From a checkpoint of a small contrastive image-text model.
Model: 9.33M parameters, 64-pixel images, encoder arch resnet, text encoder norm layernorm, text encoder activation gelu.
Rows from block 4 of the text encoder, named by matrix and row number. Rows with one number belong to one neuron. Each number is 128 + 24 x the weight over its row's rms, rounded and kept within 0 to 255. All counts start at 0. Numbers have three digits each.
# fc1: MLP up (text_encoder.blocks.4.mlp.fc1.weight, 512x256), inputs 111-147
# fc2: MLP down (text_encoder.blocks.4.mlp.fc2.weight, 256x512, transposed), outputs 111-147
fc1.242:152094119136096121104137127152133164144148132136138141155173108117131148104129125146111123110099109128127125190
fc1.243:111151126113188103127145107119119109171161122148124116155174140126145100168112120107141102142090109161093113102
fc1.244:115149117156115125135109140133111119164121134139132172163126133162111088145121147127124125103115143152134137147
fc1.245:134067162134178162160139129127131076146149132072134123152119116118149097144114137097102125139102112083114186140
fc1.246:116098131122131141158091105121146099135126144111146122140151185122156140191132119141090134118114155174126159126
fc1.247:154130127171133106113075104115126096113160106131128138112130095152134161132163120142066101166115111146135128167
fc1.248:109138126141170115157158141119119166118081121136109109166120127140163116103127109128141103136145107154134168133
fc1.249:140151158109077131111147156123119113095133150100092157079123109145089102149101111145153083128098148142114161164
fc1.250:138165101145110085133101151151108108158138132162109147152147131072127149079134152139177145138155118149104161143
fc1.251:099175117166166080156146132148131111118137126123151149121157147132152119117156120132124099131123104156103113129
fc1.252:103143157111094131135113106106145134086147111110132119131164146147128107124164126147140128138181152139174129122
fc1.253:128114092145162169171140137160110140148130136127091132145074105137106151135156130136089104158104117098155152144
fc1.254:145112143122125124106093082113135123122112158154107105140149167108135131095134103118105142107115129143113081130
fc1.255:160101129105091113118101139134106165114174140115129160087140131138137137146170075122130088144147131155094126187
fc1.256:123168109119112122111087144153138133157098110188091147113061101130124165110133119128140107151150155127143107135
fc1.257:139097086138143133133104079172127103136118129116145144126123069149095136121135149137127128097124127152161123086
fc1.258:154095090098161106143119110125101143107182107158113126110176121120164132165158106158104146153096094109140098134
fc1.259:118153147134075155126122106134085147110121126110137145157144099140111142226151110061116153127141106093126156116
fc1.260:137151145100114128134153148152145127123110140110108107167146152129139135130156145140162131137132141120136097153
fc1.261:174121136137110155099117173113129134137139112113172107125143181159151154102118145155133154086124147070098122100
fc1.262:121105138122148129136190125164127125155163159123100111150123095151145135119106149077119138133133118110158140097
fc1.263:095144140136116124100160119129131093170156117136141097125143134097086141155152126120142161132125162152128144148
fc1.264:146098118093093121127130147153139154139160129121163124108143082108146179092159092139147126092136127139161104149
fc1.265:121183090117175121104083112149132139165152143112143115105146115146103136111109175105110148132150127117108108131
fc1.266:139126134152089123134096102129149139176169119136119145154119115112126172165115175153151136133137169161135134110
fc1.267:164113118149115116149132149109113102125148128159118139112125130183120165123132134146097121102125125125166147139
fc1.268:133131107166112101149122171178127110142162094127111138110147117121098103103125114138175141148088151130088115170
fc1.269:099130156124116143131116131152106109143163140146107094116117139101113085196123136110138149126155108101121159121
fc1.270:141126127101172133178105114176118183119130128122110151127118157132132116123149096111108095104118134114072127135
fc1.271:129111127073123091155133144132129082158094127115130109126146140164077106144101106101123168163136131073125138151
fc1.272:101143089142147191120117099070141133129146092160127150135149092159152092172125104147130097166137105125121127082
fc1.273:085138096154133093114144101156102134151119129116137163131138176125118118154117144099145145163132128133098125153
fc1.274:132119136124133113154084174120149154138154147146088095143182138116167090110163123101130102136121104121137141149
fc1.275:130155131115140078180151169122175151076147136148134136135141114118106099145134118108110149101167087117131148146
fc1.276:114165094145130119142122122161110137138153131119077130131157151115111119107120154151105133111098148093138134136
fc1.277:113097149128111129133106145129121116134170102159126135143077119113151127140125134092182148087096085102141138156
fc1.278:114125097132141133108163108116114154101156124128174163135153066075127091117165185139143124103116108128147130126
fc1.279:113096140098140090116148124143112106128187098093127128152123127125166124116159107098162146127126153124121146093
fc1.280:128164116102125177142148102129093158141114158169109148124149177101170084130114122101144124118137105139115138108
fc1.281:115142111107134064102174171148170120107092112131074133164103138117105148094119168118137132138094105117126179171
fc1.282:130154156123103122123138148132127125144134151150124158093121136141136165105141137127182137136123134085130115125
fc1.283:167147162153142076110164133090159122142139136098099104123109122139164132150126098096125123159101138106112150140
fc1.284:121114142146126140140112071191110129096142147121124128132153152110116096154142147131108135131135142115146128115
fc1.285:128133099182123127086114115172142174154092117130131110152166130146106114165100126178139133085102112144081095099
fc1.286:118140145155132124168169147122104123150149153111136130145155152186104151150107128174108111148098109080133113124
fc1.287:129151132107097135127146123122108098084120086117092105137144106147115133151118143127137119173153109171114139150
fc1.288:145093122109133138142146104148106164124112143167162092102128127135154130147146102122154174121149110122104129106
fc1.289:156116107145172094138148066105152138097129163145115148144132090112127135173080143101132110115111101117132166138
fc1.290:126141143152166150122106112156137146158118145092151116178124139108140126122122087134129099138131109080162145150
fc1.291:128131141091164111177115103127132127157107105125154125083174102155137135079144135160120145094091106156124113124
fc1.292:122094149153117123150096105110117174122134105119085104099112142130106175105121116115156111071120128096090091154
fc1.293:131109115140124120130140117166104150113143141121128193123109104169182139168154112149145125172069117097124155123
fc1.294:114122111098105121117120111106141116135148131163161056148159171120135139123113167101143142125120119148113094108
fc1.295:146147100166094121147143137110137134148130119116136121117103111133102135150125150156090144113177152119135127138
fc1.296:138141130111138110170145129117063124111126111131091128140147131160160122145138155092160125170099125141079157102
fc1.297:125086145137104152108147167107111123143109186130138093151120158104090128132126121096092140142118114114077101150
fc1.298:113101125102121138145117105187109109170136143137142122160127127129093147153159143142140115111175113117112126095
fc1.299:111143109158082109121139114128110121095117159115154129142117141087117146145125098100110133145129160128097169154
fc1.300:096148161154091097097143141140122123121089148176133151094152138102096110078112102113152177140146144087099146085
fc1.301:117092105168170167120098131065126140157144117135123101134150125147117127137138095116159166160139145097113155139
fc1.302:143124156143109146149089155111143145103134153125143130148120105114121137140158113108062139110109139140107169131
fc1.303:154117103128145095163111102118129174129107119089093105126165097119165126114124129097103115155098098115130087146
fc1.304:140123115130111169133114116116114152143149084156127135130145113164149102123136138139195110122111117083111149147
fc1.305:122119116145109106118126158086133143155116150150089093105113166128129136124160090144083166147151131104131134120
fc1.306:127086153118120127122175135132078128096159129157167126113087090110111073124117111184106106153124095114088119104
fc1.307:131120167083131130086142114087115116102131085142144144138077115149125165108138090149130164131122094136101164134
fc1.308:115101086079095164077178118186097124129112097151051106108149148112131137127134095108172083139145151150127176128
fc1.309:088119117113106134126130124129105139121129120119139155150063127115123173135147152172154168134114182105104174133
fc1.310:158131151094124091148149141160129100130133128120151111107162108154120125135135111154121135180171074118123168115
fc1.311:124090137117149133145127130088113141115131106094148148124108130114121170165146147134162132127098154073100108160
fc1.312:143101111119147117080097176118080145184124134104087124108135093110105126134156127134146126102158129172141131144
fc1.313:103148123109128135118135088150162131119183142153142135157130143111144098096153120121121115132107113111093110131
fc1.314:108138113139121131146135092130100116130133132154153148161101112121119158149169123135119146174082087111100130163
fc1.315:085093134125138122113110198169131135099175110091169166173151103106138143115128120118116121167104102114178128128
fc1.316:145171110105142136156171120094104114151136091155156145131160102096152104148141111161159120145140132112129133134
fc1.317:104117140134166118157142112116100133117090155132176144086088118135163109169121183101133071116148095098080144127
fc1.318:124137125154081124161087132079160135148133127170098135097151115094084103152113064090127109130109126111131135128
fc1.319:098093140135110125123121105160148179133152150162125147129146142151078166154139131122110121114134137144134107070
fc1.320:101130138156107136085102154146153144169130094096110129182143177094131078150109116162153125104154092122123126120
fc1.321:137152113117142138066129116137135145125130095171080137107128152158094159116114125089127114094128129070164121120
fc1.322:127124089146111154112120135089108089093148165148104132150137128143130129138125119134099128163139144059134138175
fc1.323:166158076172135174146120114101173156113105123144131130153142102150133160107167131109088132124090146120128133144
fc1.324:154162152132140145153161107144088119118100105136136033163148105198117160117123203196131100150126142170110122122
fc1.325:088096124104138092147128158134156106121142137114097152124163141104091116140142135155128124153170138129105144118
fc1.326:122165145110098114122111122101131117145121105132097109135098126102140166131138146159144096095141155083161115143
fc1.327:109127173125186132106148120140071126099113129154087153146140149097112106156123117132125104148196070149111140108
fc1.328:193161123125091180143144095142140154153155154125113138122128144155092124144137066153143184156118125128111124116
fc1.329:093115131152126126136116143134101071098150146109104129135152163190111182119134124156142154138111106111087128110
fc1.330:142086189118163141100087123125177118119093156131084122145148120131184129150106095115133117122106120097100120144
fc1.331:126092155124161128104142150128130117144111149138100102132114121150116129105140202128132104143107100118155110128
fc1.332:114137089071130098112090145155166124159154133079103108113150106130112108140160179122112164172166097137135115108
fc1.333:103079135137094105144125084098123099146113142153152131133129112096116131114130086095126120120122143087112130148
fc1.334:104078141171160120160161121114116105194169164135116145105085114149153165104166147106110114163111121146104127149
fc1.335:104099142144128146090166156165100182148149128147098168093161066154152122126106133133133112132120112115152123127
fc1.336:114099192153149137131117117116126150113091136117140136102113169165124125109127117140149153117093098147116148101
fc1.337:158152134126140118135093145101124117145160110128116168145135107134168155120065118148150134141135102113065108093
fc1.338:145124111151109127097148111110152099170142157113073122104154118109120082122095108144096158135095129082139151141
fc1.339:115128075113086061128107107170102127092093119104145100108178127152090137120099114159118133147126138138121129178
fc1.340:140128151159114109123139135138127148153126130102143096134140144112110149109103126142136156154101139167126122127
fc1.341:099107142140108170111178139127109091121105125140186126121154139156132135147120101147121105125126134154096081100
fc1.342:073127152140102083125134121136091126135110125156148137118120138103129140122128108150112125162117142144175161138
fc1.343:098132118108155106099140089126139150140169141127123174155156102081173147119104151111135124203140177134090135108
fc1.344:084147142119137119124126151110149130157134135076172103128065117141163129169139152095139106128123115121110121117
fc1.345:120138087081139130113159115127100086100143149156118130112164102121132111107120175103125123082142082099110143134
fc1.346:111112126159123129126111136149134141120138139130144120137110129136118130132158133158144089138145115123137103112
fc1.347:140153121133102119182127153071153080128106143156102112122132115123130153151156076149106165137098102104118133113
fc1.348:165142130148094110158125114121097151156086098063157109116099110108103173100122113147103139125097140079131142142
fc1.349:166121146112111178147100136106116129124117131147148100162150117157142088168171125109094093161162131123063131127
fc1.350:135121138120127116080134132130116139165110166099091140151093145121134165153131128128152114133154158164106146067
fc1.351:078149125106099161111147103116044127122106147188153113142168155157133138115117135142149139161153127130151140116
fc1.352:168149126117141117110084149136126152149109198204116112169095139139084132142165140130144123177109113140140151121
fc1.353:111126105159147132166125144100122085090135138087096126133126137157139128089122118068149147051126134097113118138
fc1.354:139119124130124098163102133109070130130128161132155172141123132118128104090141110138165136125170173131061176117
fc1.355:125129111116089112106125135143110164132129116126142121102142121125129132125097193125094176136086116119090126106
fc1.356:140142163138130116141120141098096151119132203078134131147127109116158145138108112165111140140091128096134174142
fc1.357:120125114104083105125121161154139154113148085143124093121148139125119118167094147128129106123153178131135101126
fc1.358:133141085125131117163135113143111202091162114155135102121106142083105136129121137130141117114162145097146145142
fc1.359:075168101151147163146129136112134124145124121142126090141142104145118168175163106130116092108120130121146175126
fc1.360:085098060191133080125170118122128145129102112167129146157160118137137168116107137124114125173132107079131108135
fc1.361:122130134110159131113139153129143115144160145103124095114169133073112145110104110156151125137114154122127115096
fc1.362:113131126143170109140119139153109142178129110131140131093086094133124132145140143135143129122132128137147141161
fc1.363:128135121168142109173113158152140125126147120097140127149144086152122136124093127105121191135141146131120183129
fc1.364:132141112122150117130135148146082126128119141112111173121126143152093156162150103096095103122126112141110121104
fc1.365:133114097082121110157127112124109156133123154136130122164119092120077147152138122190083114113170103130085169142
fc1.366:087128108156075106126114114146091149123146120140124135126133143157107092143151076132150140098126175092152123188
fc1.367:099136158140136104127085126095150135124111133157109136148079132140161139159165109130111078158064120127113111123
fc1.368:120089115175108137112115142132136137128144104076130124129125137125159129138151125113161135137155095123139125181
fc1.369:124127095123123089164181117145127142128129059135124095131152145140175136141124098139144105134129169161123139078
fc1.370:136113116155110133143102114143115149118110158087123124106141129138136082142133136163122124100130153153161108097
fc1.371:094102129176133119158151062150132129117183082160141127141126158111111146102148145128165153139121115137127072120
fc1.372:104110117174142135118157115119107115134064137125146133117137094145079139146141148123142137152130130135162117100
fc1.373:132143147093151151113180143115137140158127174098129109126130147120173110142140150107100126134147115174126145147
fc1.374:163187114113162074106125147153140158154110148093169132154084137120099161180097143096120112140069128155108102139
fc1.375:114133124144145136134120127120123134185187118114125174109154103118124124156104134112137144101142160069111140135
fc1.376:126155127106193093087088124144103143107132168136071101117125099136148101100127139130139122168127129137147111110
fc1.377:157111142139126147115160171147113079138160109125120113149079129132181127111158088154117123145105181086143147108
fc1.378:125105122116130102104097141094140120135140096120182085130096081150105158144174141104143153129154139109160108144
fc1.379:124093129136132089129101167120104120102133154083185093121144139106153120084121144139108134136108114092145137132
fc1.380:149073076131126162135107139116157146136132123115154106133104102173111186134126113149148169076129128099128161150
fc1.381:146115140118099146131148152089124125140111130191112185132140108161126100135089094102132132154103098143125186137
fc1.382:132108129108130140117130159095149154129087121159148127124128127136166105117157176135139078174119119098160141173
fc1.383:092130124066147136139129134134131122118174172136073113154101121119178090141169144157136127082134131123107089103
fc1.384:067125138118115149149097143146139110144112125118122188105156110156124139129100160181127125116132127173126106083
fc1.385:095135116112161117110151126150125144170127083126146148105129129112175169169119150143163147115114166159092133104
fc1.386:129110151131177131085098104114098108121132097145117084114125135105171088088112100150139131161127134107127102126
fc1.387:124142088117087107127159126112119141175124124090086126145113132114112180141114118126150102153134104122159091100
fc1.388:097129138123154149146109126141117144117116107119085112157172108094154159177117134132099183092101151154129157122
fc1.389:093145120187130153116140112084112141171121175121121110169131168072097100136150095124107158158150142069086148111
fc1.390:109126137122110141133124134119117172117134160163134128111156082119088110121142173121130106090107145113137125126
fc1.391:121107156115112111140131122110178128116094204098139079123146126120130104104129177129051154122127130153122125165
fc1.392:138131160116099081113154150127120129134151108144116164103117142143124135085121134174115149117129133133107107135
fc1.393:120115171161133173137106133111106135101157119104114129135112135118173119134150146110139127104096156158178143075
fc1.394:143124136111188162120176174103143119156125150153114126134128137138154149149148107086090098179138135128091156118
fc2.242:091150127133081125139105132169179110086123148131139097132120153102126117117121121137147093136160156088141093090
fc2.243:146068139135107144168130168108148153108166158146124115145107113109119119116170122112117167153089149123146200131
fc2.244:163124093103106127162111122136096131129107144134120144132140077111149103072125157147151112149145114137111111089
fc2.245:170088069131140155108098118127145118173096129150146086101135163123133138159141116147108134107139111142196134115
fc2.246:118088182119106074151144119110095124114125103167118127135135094093125123142137134114099132128181085130157132117
fc2.247:116101139139082163146167179105135129139173127141155139111144134147157073136132110109132163112135119124121151150
fc2.248:102132133113135114157106148138165130155148116086122088113131144161134117076096191141109117119133151100102193122
fc2.249:133138124093128151164145150098141143102147105135148131094111168121139124140135146119159103095096083124108124099
fc2.250:116114093108142132102175128135149092137107102102170170144132135115116109122150164148098123138143127115126104144
fc2.251:127135148133142141099162122143090131088120132121124152139135130125132157110152100140125124153100181102165153109
fc2.252:115141122132120118143093120117129132157122151140157142163146149152161123130125129136113135072121101141151112125
fc2.253:141124144076122187160176114111130159074172104101137074151152114131166125134101175093112098105148072126170139100
fc2.254:121087134141165111130110174105172102102168086148123130090182130089124149117145126176146137192139131180147151117
fc2.255:129149162136146108088110137183117134125122127092138143143151103095116110109130136144148127109115134118140087149
fc2.256:114126155129154112154140131118136123145093117117137138131088101106146117145124171112146126091182162183104128101
fc2.257:077097104103105091123147144147173118115100091129090099163121107105128090131160115096142127114132114134132140143
fc2.258:107108097124192136139164142132128117171109115131102162129114171129128106106133169139151108116115086094139117120
fc2.259:141092138149080123173123140111159114115122149162108105157132113110134141137167107121145135100149117122170144095
fc2.260:126133117137185122096138121111140118129157138163100119135114184109118158129125100153106073132127158106155115157
fc2.261:130144112105127116116117148140156121113138189112072141081096154122106136131111079166103144148142131130104124126
fc2.262:094145125116147173139134109128138147130111131129154112175086147159113119163155129137165109093131137101147138124
fc2.263:142099154115100195132066115108127132155099128120137107122099094107140144119141169114150110148116117173153124096
fc2.264:141098124082137120099078078106129161132091125153147117128162145172127089108103116118118129144094120116110142166
fc2.265:128150160113121076094126131140116145115150145103153118185088151149128152135136128119088161096113177114117131098
fc2.266:120073148113146127146121150138132123129125135162125154146139087121074150135120117105136113164160139178116068159
fc2.267:139152152084147166127119111108137153126184187111144123149095136129093095111117179120107128146164096109142134096
fc2.268:162115080146151147121098097140149128152145129111115090081127139128125178138117110136169153119157145134107135101
fc2.269:121103104135137154135131127108133111119143107174102092098171110097134141171130146135106110086164146075122148117
fc2.270:130112143137120112113131083136107115122113130141077128141166145132124107137109151158129130134131148129152092086
fc2.271:131107126119175171135153169155081170072125100155113139117125121133148161136130161110131109097158091101117130065
fc2.272:143122110124145154146115171093122131129140171121136130103113129133146151140097115112099126116128141141153122105
fc2.273:151133138158133132073149150151098117144109127129142124112067088118100150110154080167151132127124106125127165143
fc2.274:152136104121147159139098152139146100136148089141167148149119159140153129130106154147132123081128122136158101146
fc2.275:132131127110098142144127132128148185156122165160116094166146074130140129093140102118110148124182103177126127137
fc2.276:102152120101172087120149117140130136110135165133144100151076112136126115066173170145095152086140139133140144106
fc2.277:123175086126130129142117171136149133129147103133108109116145123142107113135096136084084139126181088125094120147
fc2.278:118132127103116130073133132115091109121098106098153080110103165160145092112140080107139179076096115117105119148
fc2.279:103146163157118168119145124185123090128140122107137113114090143121115133106113130116123108120098137131099120108
fc2.280:088156131141124142168159159155107103135142144131103146136101134120132115137107157130061109136108120145146127108
fc2.281:146126186111167102126127155163088156112105109151107120137105141120157143129158096129106119157179142131161138084
fc2.282:140133097103122159100078113109108157152145131113128112074130131120103149104122123137133083102140157119141099087
fc2.283:121144126130121138106119169128135113145127133119133154108106104124156134115147142098119128078121148080124129130
fc2.284:164122132158124127101121101126126132091136109162100076124125131127114139148169111150109125127077098139097165109
fc2.285:141139117112125110129132152100110084157095144088119132098126134146115142108116183105120173123131104082107150131
fc2.286:156141112100156124120136172112113138092134081126119130126129097116138087110120132120175145112108125106176096126
fc2.287:126150113119115150146103144129118085109157148143156085086132111136080152116130140140150131121173150115104063122
fc2.288:117124121133163122107135117146111150136150107145135118101143090127101130168131127111093145128143138134159083131
fc2.289:145150147136103117145092095138141195117146171148155087144132095104145117123118095104124125137120129126091110115
fc2.290:127117172147152132123142155181130157103122153098148112121102120103133142123077153101121167148155171123167142116
fc2.291:126151119142105132128151128151105091100117113167135128149157100124120103146112138119146123119197122150121132143
fc2.292:145096131119158109162110105127158172174105159111111188145104121126095120117130098125131114127149193138115081118
fc2.293:115102149144142132076131173126115131142134111117141094144143156137152109115179120130111171106096078143119144119
fc2.294:144148113118149121105120153139161129136132134170127138164089163151106117121111113133135084095128169120111137151
fc2.295:096156154118123110113126115140142154117164150119087158104108126128125113164157133127117099179117131145163112146
fc2.296:125127131115127122146138142096098126122113118105107120137135115123109122142169125117169137126139107083113152066
fc2.297:147124144146116170101150118140114115106091124136090069164114142131078116078157148160111108151126084122142104141
fc2.298:148126132121146107126123164126117102146134141129111117130147124106105164113106113099106133141075095127132098152
fc2.299:149150113122105137103166138128095105107124099118172108108123161097136108136146138142123124141112088128164134117
fc2.300:150118138156128129097088158123120116157089074132131073142131158117086126135155145117184144112159132105095123084
fc2.301:126158095119109129108122151138161118128117131121134096117113179120140144125119173114126133051129158115085118126
fc2.302:137083126137113140097092171103163104156122144123118094143088122157120129116123131152182134101078133104117123155
fc2.303:144150120145082120130133120104085134126151083132108095167142187144108150109135117150128141143132171122158099152
fc2.304:112136134193160157107152157104108140107185125143130119098143133125151114094147111135151105094138107151106147157
fc2.305:120181097131138130146137136116103089144136089108147097104098086130113128112145144121113144097164082115111140121
fc2.306:131155148085141091136134151100140113131110096105103093138090101125105155091106168092078161115146142123137094102
fc2.307:113147144145151161125131148115126110142147110141144101116168133135127136109093141135143161132134119129103087112
fc2.308:154130102145123116105079094103107129100095141116132143131064154145105090130165133081148096104140121162195141085
fc2.309:140106124124130140150145146133121147116123144123134157081143110108102141120134105173098140119128071084167100085
fc2.310:081110117093074141146088105136124148133126148108138110141147175146146112120141141133146170096148144133120138139
fc2.311:148134108140103112135147113188135101119099099116151101133074098088092166133103104118159088069129180108095123118
fc2.312:074135063116141143122098076122186119105107134117128160131146131146117150139137104133164161177097088145118140123
fc2.313:180110131125124106165154143100132083131134148090113087152111201145104139122147102099165131108107133151147139126
fc2.314:153117116151089164124189154127129119138121128125125117116186116076128161081150103123113145143162098135085149125
fc2.315:129158104083144101137148159122169131132146171104151164113122142131166128137140138119146122096147123103094050179
fc2.316:137146101141124129140137132092168171142075090127133087088105168165161087135135129115152130156135159137142145129
fc2.317:115085113094124130144141135114127121101149138129101083130127151137103122129112138094151116106089146147105139100
fc2.318:116165076172125148137160118098189122157126128087153123158132121133094138078169111130157089121127124082135120173
fc2.319:135132177139113106144119095112104057119140109099154102104133155130128149069148145140078141127160110124112092121
fc2.320:105108179109080128125093115152149122112122134117182123136138151108130114129128163134148123112116121140150105137
fc2.321:161120135129072133136121118123130151160056146158125125111133114154113098138154127104128135098149160086130151119
fc2.322:171147107149128110185137135112190119140128155148118073084109099139093087141099104122145169129191151110145139092
fc2.323:119144096133157140101121154181124096129061131135138096153168103087132116161125104097160133128125111152141132143
fc2.324:114156114119092093148159140139079132119167177126099172146106089111163130162143155132162138162137154104123192109
fc2.325:132125175152107118143154118119176119148110133122148127135126148140143135117098119170164152127176160097109131099
fc2.326:147137130078139173113154143099089133112123152122106106112203143137126140109131152155126123115110119151141164114
fc2.327:174086137115128131109157139153095125124143128135091140113124074133131100133139118069171128129146145149132133133
fc2.328:132140116108091140115120103165148152138150151117144115146169158153129098148137116117121066116180094148144181115
fc2.329:112101135111146127132173093150148126161140129128130102145127127130133104099094188163141144098111150091180080130
fc2.330:127121132135120125098113089104131111128098131150145109135147123115122112115136088168116103124097124155119135130
fc2.331:159074117129127118139108093158131147118113148163104137154148148089179123143117152152100116111131124107117126133
fc2.332:143149119118153107097138131127146123072144138171095127120136152152109093129164102116174150102171075140139116121
fc2.333:104140133163160136098158154110152139135174140120114151129116164116130112119089120156182134098128095165114113135
fc2.334:142118152127116158126157127123094130107140117120086116079131112089112084122163090158099138157118155115157136090
fc2.335:105139131064131116137132108159124093091189112154159106119152136113124108100115095140152115130101131135155109103
fc2.336:145097112103145120075119113179141146134129124164133113138115162113125125192144156128117108092096142132059114116
fc2.337:116149145085080137147133144124084157133135129087109123102150083118130119126134150082117151097089100150068114114
fc2.338:069111124120108094110136155115144131104124131118114133177144094060128156140144129075130112133191159187112168107
fc2.339:115107120106141103158110151133157176125117151063094148122126101151131124113137125119122087138178127139138095150
fc2.340:164123162090101123101096166174134134141129133162114175109118144090148135168114165124118154154150095099145129147
fc2.341:101117136138136127121149158122114152166161103114136114119122129150134142138114154126110131134156152155128123113
fc2.342:140090135025177157170132151100126136146135134060145096129108141108117087129152127165149165088135131135132134127
fc2.343:081142120126161126116158118134149104140075083147128135116089145092116171101175144081105147128115163119105125128
fc2.344:110135127125124101124135130167117116175108140098095130058087163168125112137139136127166153122120090168101146143
fc2.345:164136156091160141088082107142134098166102149121113139141122180152160113127149122102134114097107125103132135143
fc2.346:143160092125130188123133132099167116109126091127126120120150113135162112106116139105115144161142128096091130171
fc2.347:118116138099114091102143113116108162145107112107160145097079105097149136119121183112119101101116112181125166138
fc2.348:132148107128136174138153149126120147148104137114117138132121100130161087126120131138128118142105071066133179101
fc2.349:140140136106166137140124131123137127133156151108113134141162082152119085112153166124168146123126150136118097100
fc2.350:157053097182114141091104150190127124094103103135138094122168168139118118100117119126124112123164153210132093112
fc2.351:114098164173139131102115143109152151099174158101112132116097143123103152113115125091101081123139170110148147141
fc2.352:153103144115173177107074161167143145137151138156165091129133123130137107102122087126122128087143140151148130130
fc2.353:153157101122086102142148151124145090120147134132160115107139141086134111146095129138133142099121124173172124116
fc2.354:121132084125076150163107120125163171147143104114111132147133123163131128142128118136125109182153116124105141117
fc2.355:115144145109155128175133125156113151093113092104130139081118105122166090098125176104159139146107115104114130188
fc2.356:121099138142187118144075124152145127125143123158137128125126127124148142114162116094152107130129121167084166154
fc2.357:165161139125061133120115134125152134124154097124111104124131159168093074100119125088085137159124100156133122088
fc2.358:096145119143124082118127187146127137138118116139150111128117144121088131163102167145150137179108123105159116125
fc2.359:105142122103155134164114124086121144114130114089133122115129139119101155161079105109108091105129173167109123110
fc2.360:112093136101129121136109150133148180130100147116120095138106155144140116166154105175132135110128150136155128129
fc2.361:099124126164126113095141092123139118155156116105163151123119115125088135119095165147154095164148152123139150158
fc2.362:110162145133113128163139141130116122142119077120172117120109112108135152161087142090126175129136138092187110145
fc2.363:134151157124124084111090145156134124114105088106124137149128138129119099122087121153134152113118098157137127151
fc2.364:172155141120150131097146130107123121158122171177163084142119125087177092123123168117080093117146113112181183133
fc2.365:133138127073128149161107124134131176109141114115147121149065120104126149130174142090140130095123128108133133135
fc2.366:095165143141118140117122096129133124106120132139144138086145142124087142152124079104096066106139140121128100114
fc2.367:110106138103113081077124116142102108122162156149086129105117152170103160127167147145135138083121112152132116134
fc2.368:133087146094136148136090137150150120195122148067133124109169131146165094135132169141092130123128085159120093114
fc2.369:135134159133134166133162201149141128122156164133136093098168149129096135141115128140116121098144136129098166153
fc2.370:172126123135147147168132146115117095104087133145122108114127114121133129173140092132145102147131078127111088159
fc2.371:128135136129111126139157164106140138165139127125154133130110171148127116138151112164125115136096122132149112110
fc2.372:147089107131129140158119158115154113131102112137101129137135113132176157140123136167129163155139152092165161136
fc2.373:137134161137179102134141094158142136149136129180124155094131124096141125169114113107113093112135124165155117105
fc2.374:165123117124153106109134160158105145130136132120163129129086140106082139154081113084164123090145136118154125152
fc2.375:111084141151166101110099113131165114108113135146168127142117125146165145120129096089080177120135144135137150157
fc2.376:091121164113112107090079148119134119092140155111147127173121130131081139134160109146162111101112100100123154098
fc2.377:093142136129101127198144137145166146112110126077092112107122133161092158149145115108173129110134078120151125109
fc2.378:110168154121107086129113110070129154132165129143149099121119127143119142120167097137146115107124125141118113142
fc2.379:122075149133110146138098124141123102102095179132089112093141147134076140143125143123088081133166148128077174146
fc2.380:126126150116126074139138158097156100129081145134155037107125160147123163145140135111090109150109097173112093121
fc2.381:175155177143139159141119148131143150112141162147109136133120155144156094159118127107134121102103134095141107135
fc2.382:097169170168112100131076126114126107120109142168149127122141137133116133096122176135165145094098125108131155176
fc2.383:107141130122121109127149110121135163134164180102142094112141140177121124100122115112166115096099111151111122164
fc2.384:143112130147096116105148121130179119142129128107157189128116124118119100132108131157096093088162132139129105115
fc2.385:170150101196129128098140151131121129145160123138146081093079130143120135098170122171134110121127117141144103122
fc2.386:103103155119101135094104144149158151150122127140139137099106116127139105116099128107153156140162118143114097169
fc2.387:150144122102121144124132071148133094142113116141136102112132105141125115126125098114120132110137145102144115138
fc2.388:093082131160134116143120142143092133096099088138141109133129140130099150155142123149110121132135102151107138146
fc2.389:160190139108170160138133140110126115164126150132144170142153103118088109105152131107108105091180158136151109121
fc2.390:141137154181130153105153150122115139148146166141144123148130175159059116144112140146083136125137159118145146131
fc2.391:101123125131163137148159129146106132077137120083138106088146145130132115098114154101123128107076092138135120137
fc2.392:095133141106132166110139123123107112150135085114143113144126149107178132074135140126117122132126139120176125129
fc2.393:149146134142123155171108150133122117117095129091145118130099098127161117120141091153133117172118107156116112129
fc2.394:127175138134130091153123110118130106089117119162118091127116124121151097079118161142144161099136080108132111124